{
  "model": "image super-resolution model",
  "dataset": "photos of arthropod specimens (BIOSCAN-5M)",
  "train_examples": 97500,
  "image_size": 48,
  "crop_scale_min": 0.7,
  "horizontal_flip": true,
  "translate": 0.06,
  "task": "super_resolution",
  "loss": "mse",
  "scale": 2,
  "arch": "edsr",
  "norm": "none",
  "hidden_act": "relu",
  "depths": [18],
  "kernel_size": 3,
  "stem": "single",
  "widths": [80],
  "residual_scale": 0.2,
  "init": "kaiming_normal",
  "residual_init": "zero_last",
  "optimizer": "adamw",
  "learning_rate": 0.0019,
  "beta1": 0.9,
  "beta2": 0.95,
  "eps": 1e-06,
  "max_grad_norm": 5.0,
  "max_steps": 15000,
  "batch_size": 64,
  "epochs": 9.8,
  "lr_schedule": "cosine_restarts",
  "final_lr_fraction": 0.01,
  "warmup_steps": 1500,
  "weight_decay": 0.2
}
Rows from block 7 of a small image super-resolution model, named by matrix and row number. Rows with one number belong to one channel. Each number is 500 + 50 x the weight over its row's rms, rounded and kept within 0 to 999. All counts start at 0. Numbers have three digits each.
After each channel's rows are labels from the 100 images, of 14976, where the channel reaches its highest value: "top examples" is what is common among them; "colour at peak" is the nearest of a few named colours to the mean colour under the peak. Only what is clearly more common there than usual is listed. The data: photos of arthropod specimens (BIOSCAN-5M).
# convs0: first 3x3 conv (model.blocks.7.convs.0.weight, 80x80x3x3, each kernel summed), inputs 0-79
# convs1: second 3x3 conv (model.blocks.7.convs.1.weight, 80x80x3x3, transposed, each kernel summed), outputs 0-79

convs0.63:532484521476483355565523554445485469547470391459466481481506342534528414484496535484454426509456511487587513490508538440312550479461526533546482508518522524520451572535445477568505423488553471477458518445489502537492432493513532509522528502
convs1.63:495360480468568445431493512533508521384559539465471486501545421521529450510561492453460499487507478378487544557440505376476476493499546491481497490533471509492509577514519500441490518579467381566489494499564418497476571513527544390482448414
top examples: order Coleoptera
colour at peak: white

convs0.34:520544464492475522462586388538612520529563544560513483466455544454475567463460510502562566532557480468402393413561462540534422591521453474465518521518507461555575400409518511420496485533494483521529439514443488471512554470486417505440468482
convs1.34:448433563488434473504498583529436495483442438500531474534526516471431432553454552570475381530394560416562497527569535429494519426481494501564556538473473532401470555518508478576446473551422471523494540539523475500425498541594538478604491500
top examples: order Coleoptera
colour at peak: brown; grey

convs0.22:526577485488476471443560508551605453440549536396517493527464487522441475507418575443466517459441545490529519522387448519504527434578528532435479416529501531516532547486547524558568498560499479422504410399511511526504486541423425586477429570
convs1.22:519475544517506469585541506397442521487494564473556526494547562508551527495505523536511524448562492407533530510466458564461523495540581554415363531527459481450378571591469445470498527415474490484493608544382473560503522498467475487567507472
top examples: order Coleoptera
colour at peak: grey

convs0.35:433498440438526494433509406594495529497538481521509460536521428545574431514491522488513514395518501515430475498436554486518510437478464535524538492483472365593558467561559573490523484572526501474490436474535560556542451526521547537344436557
convs1.35:491554544579463502578497494350527448516469501499511492539464515420476517472440466508484522494459489410475496510530360515507582519575504506452391519520491513451454524530445477446560490381503451528488554486392498499462550486538445520612484591
top examples: order Coleoptera
colour at peak: grey

convs0.26:376440543441500459513434459400402531529456492563508458516500539502507573463519433513520650550511486429461491423506423508507515595480513484527511471482463441487491551573510549429440532478496451454514523539500475466435598475550535409426543521
convs1.26:568459479522486525483541426576544459298425542470459538491484432554524444503432532507503390402526486565565471498579584491519525405526480500505493492482553527515425535470434492412454474512482474504473515472458535472577516517493538505552512425
top examples: order Hemiptera
colour at peak: brown

convs0.18:516476588489470585439464499483479563489423516505491553491468523444521475503387511660480490404486503432481495552554501539587518487424520498496506557474509457536406553462496490475434627462525456391547521585449543470576463492504525524455486518
convs1.18:468437456540472522534534490561560395366539495430503491556476538577520586482476495437481480515514488468486527494436484544393442531526563491537445461514408501445522517458471500444541484496459439503479451471552464642393516478475393508505455423
top examples: order Hymenoptera
colour at peak: brown; black

convs0.79:518461544538483508560455526445451486526440476480502515436510560491467453503462400473518375559502508552525542535511434536485496505524495422542397485433516543392498431536511490496434507386462590508495474500431497388424542516443427507556606456
convs1.79:505564530587521489503525552510470461544565471498489511542460522555473526459475550546502493425473569488447525521499426571482616471508598530370416492539451489548524543608501471504538478515525550440478515538452541616534403456486459546487444616
top examples: order Hymenoptera
colour at peak: grey

convs0.10:487593560545484507477492400515516508535534443512520451529480517451467536494530560463465497274549445501527507541537377521516535482470545505532527430532477497536446513572558544487468517541524488355505492477496432407469436502535548485525488492
convs1.10:519420453487511516497568606537516463510484558530471521461497517538488471500495473526529505574536567545585471447504522566484370520508563483445520479520503496550549524589478450497517510555474621385490445536607472515551473395411423522470547418
top examples: order Coleoptera
colour at peak: grey

convs0.49:426522445511556478487554476504561431398475497499467450582437508528557541430532553457476515438524504428396475438511542511478551477480492501517468564547376531518566441468536558413548435496452367584474502515496501551505501536546437568493483583
convs1.49:445446546564456491480479573497512500551508436543532547475616493463492470455452448560528471570493557545560445453547515422499444497453412466540412543482510532479490499441533456478524533410389619460491527482405482585462562550487595494533539457
top examples: order Coleoptera
colour at peak: grey

convs0.59:550477483469497445477482585477537540539485399458468449474527423480468469513493513457509467610469490527636527519479545445459361525462560508534520423495512565475473494452495385603441450555519546441488493469551461457535434438448552479478485413
convs1.59:504480534527524494471463475631466500462456473431492472456609424552569447517554493488376401412526501473414536395520508386484486550411461507523487537539455489530442504481519436501492472410448395560519482480546515480490527509558532490496464539
top examples: order Coleoptera
colour at peak: white

convs0.46:499476460523491455445486533549514485452592536520497521562460409420518521449508466464458521547572499562444422611384438512484509447432487543518428528424462529486515396487477510481551521540530575517470494476533460527530365502525581458429486397
convs1.46:446490470541491522591500478507503470516454430499498493561576445485574515532497604485528534403398453475492582452579487461542572599557416493486460509556496527479511547508487566551533503412552402558525534457410573560527567523544521557559501542
top examples: order Coleoptera
colour at peak: brown

convs0.25:494439505509474517479506516478484516463573448523556462472542518435534518476463504483451478498535603451414489585523358445520503491448504558379454550482525490511444514494550520380548446641478500453482434481486597552505523451447566439508436545
convs1.25:454501499527464522578495490478481472525482559485479531494501529528554463457414574489482533442362468480529499511522399551496595477566501477534433502510462468515566535582459453554454531375521454509495570506393489534499423606589502598515498570
top examples: order Coleoptera
colour at peak: grey

convs0.19:519519494482464535632355469490565506463480525490509530465476556456516472501454362487536513516484514613440513552386446547489472428523420454547425525444480515536475429459511486507494513526464492516535493474474531399488571490573414538504551576
convs1.19:527445570493501538397567579408372461468533524450506497494490504592479548497527540510488531499489552442506487492520511583476476474495525527258526496486501510458539516527563500471488502487495460493496530553473550478518455423406458484431507445
top examples: order Hymenoptera
colour at peak: grey; brown

convs0.24:440554462533483512467483475533502473470626455504483465544545479455508506523437524499494494455489600504410470535455418488517569438488442530383469538432474402518553465420571516423564443620517494461503491468439590552489490506475535505507452616
convs1.24:489519562520504509599569505408441494513381526542547539499482493508484488458510566473435479502437431431500508501539416514513586473539501499552374500526488486470460489462471520579444541332544472493471519529455420530480489557616474584516491503
top examples: order Coleoptera
colour at peak: grey

convs0.4:482553504528514507458489489472505490506561490632574478450518478483485484414485532493474483532526525393490439516597491390619434576422494446540519499481416491460502493488468540367519535533504514490472552516473415473438552441403580438467497466
convs1.4:524438536445465468507575453544484646531419506507470426516493469522387419519485584520470426548466506468624491505544559489447553449525526537521614511520521452475489463521448554521485469545450440569470465571539526513468480470576434457542491416
top examples: order Coleoptera
colour at peak: brown; black

convs0.43:508484594543565509515485478482442459393556486482468483549533480534559503539522564490466494440558499439431507492505410467525613497484458555458496486550486367534422459489434512490584536439451390552498410588551427551485538479557451466537471507
convs1.43:556461367484466543543470447562460488529422553520513474491493546422537473491396466458472432461435478517563483508501484528465423520498579505554456489434587542484526493528483461479377487527537517456490547434417580382505378513484532537475479458
top examples: order Coleoptera
colour at peak: brown

convs0.55:508605466521523469449543478525597567440536551540489401471481479449476524532504593501442427482558450440460497470503605353497478479505441517433557493530510495509487529506494480536545515511517495507492497529583366571400510526533565477596454477
convs1.55:481406541472485511446530536523413457501516503449505527502595518551476491490445474498500541492423600476508544479488476632494498513542577527313454471460521502496501512576531407481479506504497482468488492486447573397595477476428433515413519517
top examples: order Coleoptera
colour at peak: grey

convs0.13:524439582510491597474525528462495510435471497502511557526434569485593465456414534640472485436515479447483462467544461456546500520475561549519446517517504429513500568461482489534472625442508457430440529664492469554523498492498475491497405452
convs1.13:478427488497478487516475483542507412323493578400506579498499514629574578494487414432476514436497484507439507545375482522418467513519538510560468455447497534497467543486503485437477519446465453491548523524506505517555482498519413549459478424
top examples: order Hymenoptera
colour at peak: black; brown

convs0.47:531451506514491518483566483445552467482458545549495531534517554427453567470474464426454672522525426484483499390531467563532395529512568508410521521510434516474499535518488558498551518354472532467495461502513499404476514493435488568555474419
convs1.47:605459478421500463471528527579502511499495426527527452439507391546508490561508523532508465463493490405518525516561506512568440476550573559388446503535589521509558472515531502515611442604456379588521479541492513474511539555545558550450472496
top examples: order Hemiptera; family Aleyrodidae
colour at peak: brown; grey

convs0.73:538509503440414538544388492478423439475539536500465528487510557561503472553390412454495430488585588515449492511393593527480553514461500494472527520435498491440529423466492485490521552475463498477522466466535501503514462452456477479306514464
convs1.73:504536369466525486503576544573642547464515458510481460535485495401468475472463511506445546544480439552484459427541388458508379497570484568562444494506518481535527512537470479507512486458579504459480478512568450494510448521457432585588431539
top examples: order Hymenoptera
colour at peak: grey; brown