python train.py --translate=0.06 --loss="mse" --arch="edsr" --kernel_size=3 --batch_size=64 --weight_decay=0.2
Rows from block 12 of a small image super-resolution model, named by matrix and row number. Rows with one number belong to one channel. Each number is 128 + 32 x the weight over its row's rms, rounded and kept within 0 to 255. All counts start at 0. Numbers have three digits each.
After each channel's rows are labels from the 100 images, of 14976, where the channel reaches its highest value: "colour at peak" is the nearest of a few named colours to the mean colour under the peak. Only what is clearly more common there than usual is listed. The data: photos of arthropod specimens (BIOSCAN-5M). In brackets: how many of the 100, against the usual share in percent.
# convs0: first 3x3 conv (model.blocks.12.convs.0.weight, 80x80x3x3, each kernel summed), inputs 0-79
# convs1: second 3x3 conv (model.blocks.12.convs.1.weight, 80x80x3x3, transposed, each kernel summed), outputs 0-79

convs0.16:159091095105112149096135141100110125074138107138115099133108112140099133142151123152178139160185082111112112074125141111147088170134140150133187099151084161122166099107185106075116133060111174126159081148164102107136135130126141099053136017
convs1.16:110117182167151115061136087144123124121166165134138096121066092140152121137068119130150106153081084126103151137128156103098051118090133096118085131128128136153106160118123097149107129036087146124159178142198105067122154133147050126095132154
colour at peak: brown (47 vs 5.5); grey (29 vs 8.6)

convs0.72:096210186131062127168118090126143143160089112155146090118123166133130107146128137138124148101128152155105129157118143109107171092104084066190118099105110098126084113191140149078146113172154165104105163167028136143092123127143147123127095183
convs1.72:143116127173103129174130076199132129094142099090134180184202112106155191139137131137035118076096112095109141172121090085127148118135130115114142117123096146133177142149095134112112151199141082060121138112110111178165139132121127133176089133
colour at peak: brown (56 vs 5.5); black (26 vs 2)

convs0.20:090177137132118065114121084174136162164086171103121095109097154174153107122099153068164139150117124186120179147096114112099125085094177084150157088114168108079162148151151119148089137104139209146149128134161075115110108094123154120120099053
convs1.20:152113110155107113096107144142105102128098111160097134089131050149152117111141121154120069136122053141102102106193122089141112161130102115092173113141151121203155119095110150122116113120136125091093076130147214073140172169163048160122138172
colour at peak: grey (35 vs 8.6)

convs0.35:080191160170074141199134092075124129166071140138119117116109156116149118110113138115102136069140151116112160145125108135097191090112122099132095129116128106102088113158124206085104124171161139116080160119052116181097120119155137098141128204
convs1.35:134104106145141126172122100164101146087145131116124123166166131101142147144118132115093139042096160074128148142159086109148159174125150127058109119154107159133209152159124138038144146180135086107124159141083153198124176122113142101129074178
colour at peak: brown (54 vs 5.5)

convs0.29:077112102122195063119066180165121118086086081138067084180104100120163173153174146088112154082115136129112147091103149114114118133125152107111140125151164105111110168166128076107168054097124090126131140066112132120101147148144178105103153151
convs1.29:149109142094117067086133110086098154110153177082120119099079104155088062111140083127067135094118094155107106151136114131155108111168157104096118116120088136127135151102084125133103141090098080152141137162150117158154118132131031097040057125
colour at peak: white (67 vs 32.8)

convs0.14:126131074100122105071138097196175143114175137123106114112083076125131110122119125134147125134062129172125112089078137083129052143144103144113193097172138137158195178137163136170085103100114135152149078116190118106131110128104079166103094098
convs1.14:148103185164149117140122166092120141116125095108134074147147129123101165139150169129087154096070144113138155155168074169110181150160148142081087165100119117096147094146135115092151117177136073109102156118087175141124164145090172135138114249
colour at peak: grey (47 vs 8.6); brown (28 vs 5.5)

convs0.24:122161175091144113170138094139143194132103093142137081064092163089109124098124134101148182073149124163134086100173139098126094129140101146141160109092132117165097123147103085070093106159159167146126140149094109091083168101189217153119160118
convs1.24:151127059144104113129126080088099148097173169095112133162079144054096117140089103182141133148163109136113146130084133130109124121164127185126074110150119140108163149131116137090128156129125113166133199142118006151146086125115079107087091128
colour at peak: brown (70 vs 5.5)

convs0.31:116164154135137104128110054130160112153130186126149124115179121150110095116109186089097138101130112167063122087145088120114111083118122090183095130107169134155089147117142094120120135205169068095105144133099186125144107162174138132174047163
convs1.31:107150138147146151136148170144131137117123051111129103150154186079174194136154072191135149135098139101145161132081108108138121119123127128133106140075090138106120113150135150086114122150083176144137192101106052118109177111065162125119202073
colour at peak: brown (52 vs 5.5); black (40 vs 2)

convs0.65:133187125138148107143158150092106104146060162122081147121100137103118124136135126126124124137173141127107164160134101126141188059085200120132099176122169118129069154089068147082090139099156112164086165132151153096141089138179078154124149209
convs1.65:124094138117122146151141116180145169138189078143134101139140153062140170130114140123073129094092124128129115159142090111129080221162087162115174127126125149141206074120170109138148138184114102094154095124106109142122193112089149086168068117
colour at peak: brown (61 vs 5.5)

convs0.8:128124135120155071089154087100074103126107175135159159129120100143138055126130130109104156084119110138088144150132102117128181132088129114184088158137080147144106118122153106095127135087141061187126152147150170114126139148146130133086088255
convs1.8:126104126154148165177123172159037115110094082122100092142180188039147174145114118147135153143157162110142145155108145107119134125136142170093078129105121137149137154160102107073105126145117177088123159125054089146123109105098158100123168058
colour at peak: brown (60 vs 5.5); black (30 vs 2)

convs0.62:113145134089119125110099115176160166143137139124164160143114160068031077185098160132120180127077137149176098114154132105128111076104069106150046087144127137103151119083101152094134167129124138164112142149106105135174137121167191126166105094
convs1.62:145120124145156142160129102096106119136147190095132176114101137126189128114160124136112146087124121107093161120061148166103156119141133143131106105117128131151096153125130144157125169132123097127112126164097000101094086114080127098133143112
colour at peak: grey (37 vs 8.6)

convs0.10:137035100081147117154138115051098082178122136161114165134184133109144098071136097110176098188136111110149108133141129127157096106133071142133138140068134134120123123137130181123100104116090169122047144115106175131123147134092159137077191118
convs1.10:140118175123125119030126165156142156104156117103140040114129121123080165143156099133130146163128159124134148149153137154132108116131197104015187113140138125137142124139126147140138120102124151080146112118179139068121155078059121121097179124
colour at peak: brown (58 vs 5.5); black (28 vs 2)

convs0.58:114199158158128094215145108094111098203071119099093142100090116128141101131084115090136110091146157138120160158123120140111185043126093112130104117107132157135107108124115143118082112153156104099059175129110164125106119084121130118132132215
convs1.58:112140107117125146146108166170087114127172134136129111124177139119136205130166129150065145036117134080094132179163104168150189154059138152043140105140160108117115167121092130113138132138139094082122155156121153203145138146080152135113116157
colour at peak: brown (44 vs 5.5); grey (38 vs 8.6)

convs0.6:118167107170106130155205115121168107196101094143145093130137172130075112131133125156115145195107174171120140154182125116121087126132116130113116147112149136135120122151103169184136066172156112033119085062100182101124075162115110121122147141
convs1.6:093197150111175122151182133141123112180164155130150143134133181125175210147177127131121186133128116144097134130106142136116158091116131130145172075108137101166145158156109123145121099151090156137131187102118076150188122137049096146208149159
colour at peak: grey (45 vs 8.6)

convs0.45:133082123166084133156127120134158142144053138154118146111080131131177165116130086092166154175112134134181124146118129155111058079099125124136152132098141061145074114181118172140124131087150176085155098118103144090162082110130158164093206079
convs1.45:127094134114158140019116108172119147099179100091147078133129131135082121136098117134139124137165090116123134140133127150128124196130163159122171113137090133116229144157174111127121109129129123150126090152188134120058183090092133053104092135
colour at peak: brown (62 vs 5.5)

convs0.55:131149161129123117084118050087107114176111133124131067166201093176102070143151147143110132142184148151107175119105125147119077177116157166100052170127098165159134135150115129158154166132158112114120089151111200097090179152120106146109100145
convs1.55:125096125116162143176134198101139089135131136138129164121126175117198183133140133137117133141138131095089156164126132089134175047067112090070142102079152137113115119126146115100103156124117131080134198138076064161183100126112136104156174075
colour at peak: grey (42 vs 8.6)

convs0.5:099122162145151120162110070099116143176131153177093137103144176182150165142131123142083113164105132129129087170154127143150094115093151061148158128101153114097070127106060179149104138184131159058143104097073136099128101095121183118153195103
convs1.5:117133138133129149107107132184188156129169108113144095160141160079097153112116140216141137145178119129168157095144124114090053150112093110135119111158037095124152167127176129177181129146120150100111093131173130075074162137076110128167139090
colour at peak: black (45 vs 2); brown (44 vs 5.5)

convs0.71:136216122081090127126106106136151175168170108099172136121113129110077105163082099088121121130135142147104080138097106148078119089148144164098145186131134080157110108115107138114204147182131116131110082112064104084113163130145128134141052185
convs1.71:109161119170126165202148132138116172176118155161093121136160182129173128091153122143134132126141115134150117080100147090122072076167096155200138132092130134080126134133092128177097148154169111078125157078123087197116063120082164168136154095
colour at peak: brown (36 vs 5.5)

convs0.75:095123130075076105133129143075141102179115173155099175101131104136153118146151116070104181140104109162112109117130157157139066067105054076147127119105155129118073092177162138128082117128150199089140126134077194112125131171138173136118152135
convs1.75:132152134184130102055123118168124151098162071067135086169155151068069159093123112171176119179154110106129168145108107119117169166110208146107168113102106132124170164142141130123174127109139141180124135150210092123108114104083121105118151119
colour at peak: black (37 vs 2); brown (27 vs 5.5)

convs0.79:137168125161109155107109112184174172157092108154123105180109136087172158128113174144082124090090122139109120179136122050136155151078137107136114137096106066143130119170127128119157129130103149124166152127048065190113084122201145173157107108
convs1.79:164104196156098127101140063166095053115125139110133127135183106244120108139095144052126142102120143110134132092109112153153058097177115103134155115152133142151145139158158101154119131154142099097160078137144149096123179165133090107165143134
colour at peak: brown (44 vs 5.5); black (31 vs 2)

convs0.50:091168133155141109118100114138133086157127097152091149201126097084128142068171133120114112110161102162077077144125114106102122123104090122183093149077122130156141093063144139102126150161079154142043174074070097146112140177155139115137168170
convs1.50:145114151136112129203148093092122128199169129125149170049191146170197110152088105158178103122152167142179175134114107146130141072117151118124116099160110118105107151121078140142160106193163133098119097144149086088167126136094165119163090119
colour at peak: grey (41 vs 8.6); brown (34 vs 5.5)

convs0.21:084177159139098138161096167160170165188154102120132136118105090088136148060077131138129129158155188141157142130131109108119101111111116084129154119106078147160114174212108140131133114200116158092044171111091138124153107099071162130147140122
convs1.21:153152126117136147200139076109121141139096214134157114092128144159130093169104134100113112150179142121113161108121206131190184143195121197181157153152173135114132161171115165147133132117184141178158145156089163160120167104109134140121115112
colour at peak: white (71 vs 32.8)

convs0.67:138115115133135093168155112106193117179137090109091119082142108104163091096191062081114147170132139130132133098114111120102082163185129198187113065104105125111126122081084140127093125159135125120082173095144065083116114168137100154138150082
convs1.67:121140133100120130089104196075085128195097094109137144138124141192143139146166160121129143104154152098131142141154104151145121186085155175196153149177108140166075185094101137128136108069082158171123091190134176110097170110126148112100146090
colour at peak: grey (64 vs 8.6)

convs0.30:133122117159176135154149097192186174129089103114128121128066130097164167071149141120096164061078084142080136148128118069096097120136105109193180145137107146134133180179162151155089150127110105129105134136141064142163088146167122151163114088
convs1.30:146102161123087138121127120047098075101140162145122176119164069184108051183074156086160124147146142117156123151097119140162128148153098161171134154079165158162136101125142092099151136121156103218118171114128142100140117149117170107075110111
colour at peak: black (70 vs 2); brown (25 vs 5.5)

convs0.53:099131161111155084186164078092140149213143100140120128063142101153125086117081100142119097142134147135135138112186094145150077095181071104170143077101143043105115132156106102143152115165171132065143120128101156127115150118134126098175120166
convs1.53:093169123135088115108125110168136209150109119112150111160140191131106159105135157187150155144144111154159136142116182148120181108106118092090201115104099115167106111142100172099091141119124159125065177161135088096167110118096169168064191151
colour at peak: grey (36 vs 8.6)

convs0.4:142143148097119116081115108171163193120085060126074068125116138143118148172136162129142130127145070136166145095147171100155080134119181102145184034142130122146086181110135112138110113142120164083148105129167080108109101082067122142121132088
convs1.4:156105067120142104123114140158103047158114198151122185153082120142181069116103113099142145131138149156064129111115161096142141148099130135103080128181132158130197118118158141134181178097165137142122105136114181105170139151174161095096073154
colour at peak: white (63 vs 32.8)

convs0.59:107144131113127122148127136157162097184138121139188167096163130099117097134104137113147122173097077134113085078092124080142059088094079092148151170065192108137121132154108174114133144189152117107148098110038161136148077090103140146154144093
convs1.59:111167098144088143146123087175088170125115076080126171131136168121163146126141114151074109118136085176097105083104117090087084168191146169199106140112058105095142143163108172135122115200157142135148113136126053161130159139112145145120086129
colour at peak: brown (61 vs 5.5); black (35 vs 2)

convs0.19:111088138126104114081108050077137173085155186107125110119163091121145095098110118115100147098172100111064138139062125087126100157139139173123059129179111127152134153123126147143119158111170093161095148091173070137133163143169159126170070088
convs1.19:154135130150129161145157183109128090107111079123122094109130149115153152138159129097172142145113075146159138173152096119192122057114142115134157149049144142131106120080133114089062101083128155147114155125048154198098109125100104172126209130
colour at peak: brown (61 vs 5.5)

convs0.12:150091063108174125126123064102137134143081206126154129126167139136139148121123166143127172172091134110191109090110126164135132121114150077180177129132139106126097150134138103184021140092158155137134123172144122124127071110117162122107143056
convs1.12:110176175177122159136143119186177108097187080144120152129122145030120127123144108155095130140165092109117134114126119080111073136186098147111057116093107153131143145133127125067169094156123133105126144126113126144137206164107116161125120211
colour at peak: brown (57 vs 5.5); black (25 vs 2)

convs0.11:070098107090129076089136115154137118119103138135113106141105084120115134097102115082167143099075112146106139037111097104151142095177102103076117139136097142125220119108151133099141104135121067160119117124084189098127189154107083163137103193
convs1.11:134148140148134117169118151072110157143091125140147160148156088157178120120181141141137130106120125123151166127173062129134124154090173140131008131120126134124021148078072133111095130110100118132118162166085099154090141161168097163147152143
colour at peak: grey (58 vs 8.6)

convs0.66:152105135120111133227162161082150072154106122111105128136132150130094091090108130113148088134176181097142115166177128151148115080203142138137108106061093148108097144083116128118109107125115133123058148139067111155113174127127066143168185142
convs1.66:121140177120151129082141161118088155176125096133144059129165146129112154145197137116147179144083141124122137147192091183140160177073166130042148122194168121152187089137127144112143118131132142111122075132104185143119134123077154113091152155
colour at peak: brown (50 vs 5.5); grey (40 vs 8.6)

convs0.1:132098162092100099168081068108126172096102139126145078071074149106137133096203110105132147046135114136151128090163120118094120219122081126125156099150159126115079128160138139134114113101121151174158159148123130125046159156168159135097121115
convs1.1:157076083161113135132143120150108101087178147120118203183143127100146130163102119164112110147109119123112110158074120099136189075128152183164095159113094149128182128109137131096116163133109088120134126153149012134156092081151103080153102091
colour at peak: brown (75 vs 5.5)

convs0.57:115174126129158136076108086204148196102100104093150121169110154119166146178131127143101165083167107194134129145071126130081094072111157080180120089083085111144114167116134114084159156149084144116109158135089078120101140105170145163157132123
convs1.57:147098154136101124168141151083162066160138137130143191056134109162120094105139090052105118124074077117125126159156077129206107128158097137125164129144144153150147092085101147166158121073155072156143093132123156138150164139135104079099065126
colour at peak: brown (72 vs 5.5)

convs0.15:070148115111115125144118143154135084165123167108159192119101133171229131089092075161117105118149110156083112111068107123095102106156139142110066109091120068141152177108139128150106161129193147103093132202096095124145117096111084159119118131
convs1.15:107113127124116135123112081135102110089128164144112212129130137151194094123129050116095132081141116108079130125093117097156154101116073158196141117072157114135125121124124121127093170102102085222136152145126092161181093097160123102128116056
colour at peak: black (67 vs 2); brown (33 vs 5.5)

convs0.41:130157101117112148117133075104231082112127136129130128134150146020138119122126139170125152110094080114089156150115119087126164154132076093199121154155127140133125105136139123094137122123116062164142171145070098113144116150164069186141137183
convs1.41:118096181167103146191131148171082109147128078151155179095170089155154132163150192127123152116125132108165151137123141097117112139054086128138103126081116151136110131092144121113113152172115175139164098140159069152168160170104218082143157085
colour at peak: brown (44 vs 5.5); grey (30 vs 8.6)

convs0.39:122092086099135103112123136146048136149087161129115158138130113192146102144130118109143135092110149127171118010093158153131094153091118113117173056130079164147167151133165102169081132057120132130150098122149151148124134110145124082077122076
convs1.39:110200123144137132159140136124190080104157106133108149121124163037169140110091127142120141157105106171134128091128082092111112079160086126130088155122151104119119121120103098077142118149132165108120163132066123141137136161125100200129180239
colour at peak: brown (62 vs 5.5)

convs0.46:172114144085124131134123140089028115123077093098121163139134122082147094162120116101143123045116125081157134121143144162141224144142188130129135158157087115122181173163136111096112137113100093140121142151087155154134134115135137070058122169
convs1.46:127106057166201161081128111112104156102113170124132128133042129120124114103107117155175109206156107134088088157147132089100098139139093187153100135119098132101113138122130109124182108103110095140138108153118067063093134153198143130100125072
colour at peak: white (69 vs 32.8)

convs0.43:055183110111065098137129108155085099176119169136126144105088150130092090138087070159204124176151123125131133063120151160122151053089111104099177153102159128139152099062161118108104093127137167125144127128124137119145099103099145106060144130
convs1.43:129154146127143142117173155160116126160129112120146072139156172074095144100174147124127139165082092181150110099120147163140077144157223162146149126113205105139128076108128139144100128107153141129114094102205135170146151099078093096162097198
colour at peak: brown (52 vs 5.5); grey (34 vs 8.6)

convs0.13:131181094114119109122121068181171142154126106131121091144096139115136102148129144114078131081120035150092132117159125074105141100109106068200133069115111071133164127146142123145149124149100143098173144149146061114141116144198123109172058118
convs1.13:139111168140136122093104106136126115126112158120119166086107090246152115121130127091111151123059098138033151116070110132158114085106094071123130133118167152138103107094120119146111157124167096105133072138177173125133132155119046172119133134
colour at peak: white (67 vs 32.8)

convs0.7:151112121114099124196103117139162152192080103097133072114153083095102103129122134123130112118097107094145133106142146139116111155232088163172112078152150132148100126069143213155075083153127137156151147123072072117130137147140174140143134085
convs1.7:148182174122153133160092107106128163145178148134122111112127195160133102148148144122127124140147134171081186098082168153126139143119128176231115130046138118103114126111142173121196154130180116205104140159141091146087135117113175132117094133
colour at peak: grey (36 vs 8.6)

convs0.22:154133094124189168092152185166109096052136100101133110181073164119134122139149155161107120093149137120138144124120078097134153148129119167101145099128081076136118155085138101116154124054087142125115144125162028142136136131194079161138174113
convs1.22:135107122109111111132106085146120160155121172157134180115125104186145123116123139052132152080103122108074118132111112140168052103109149076159096157110174162142135068092149129173102185082175062135121070142146176151141129132111107126145049122
colour at peak: white (87 vs 32.8)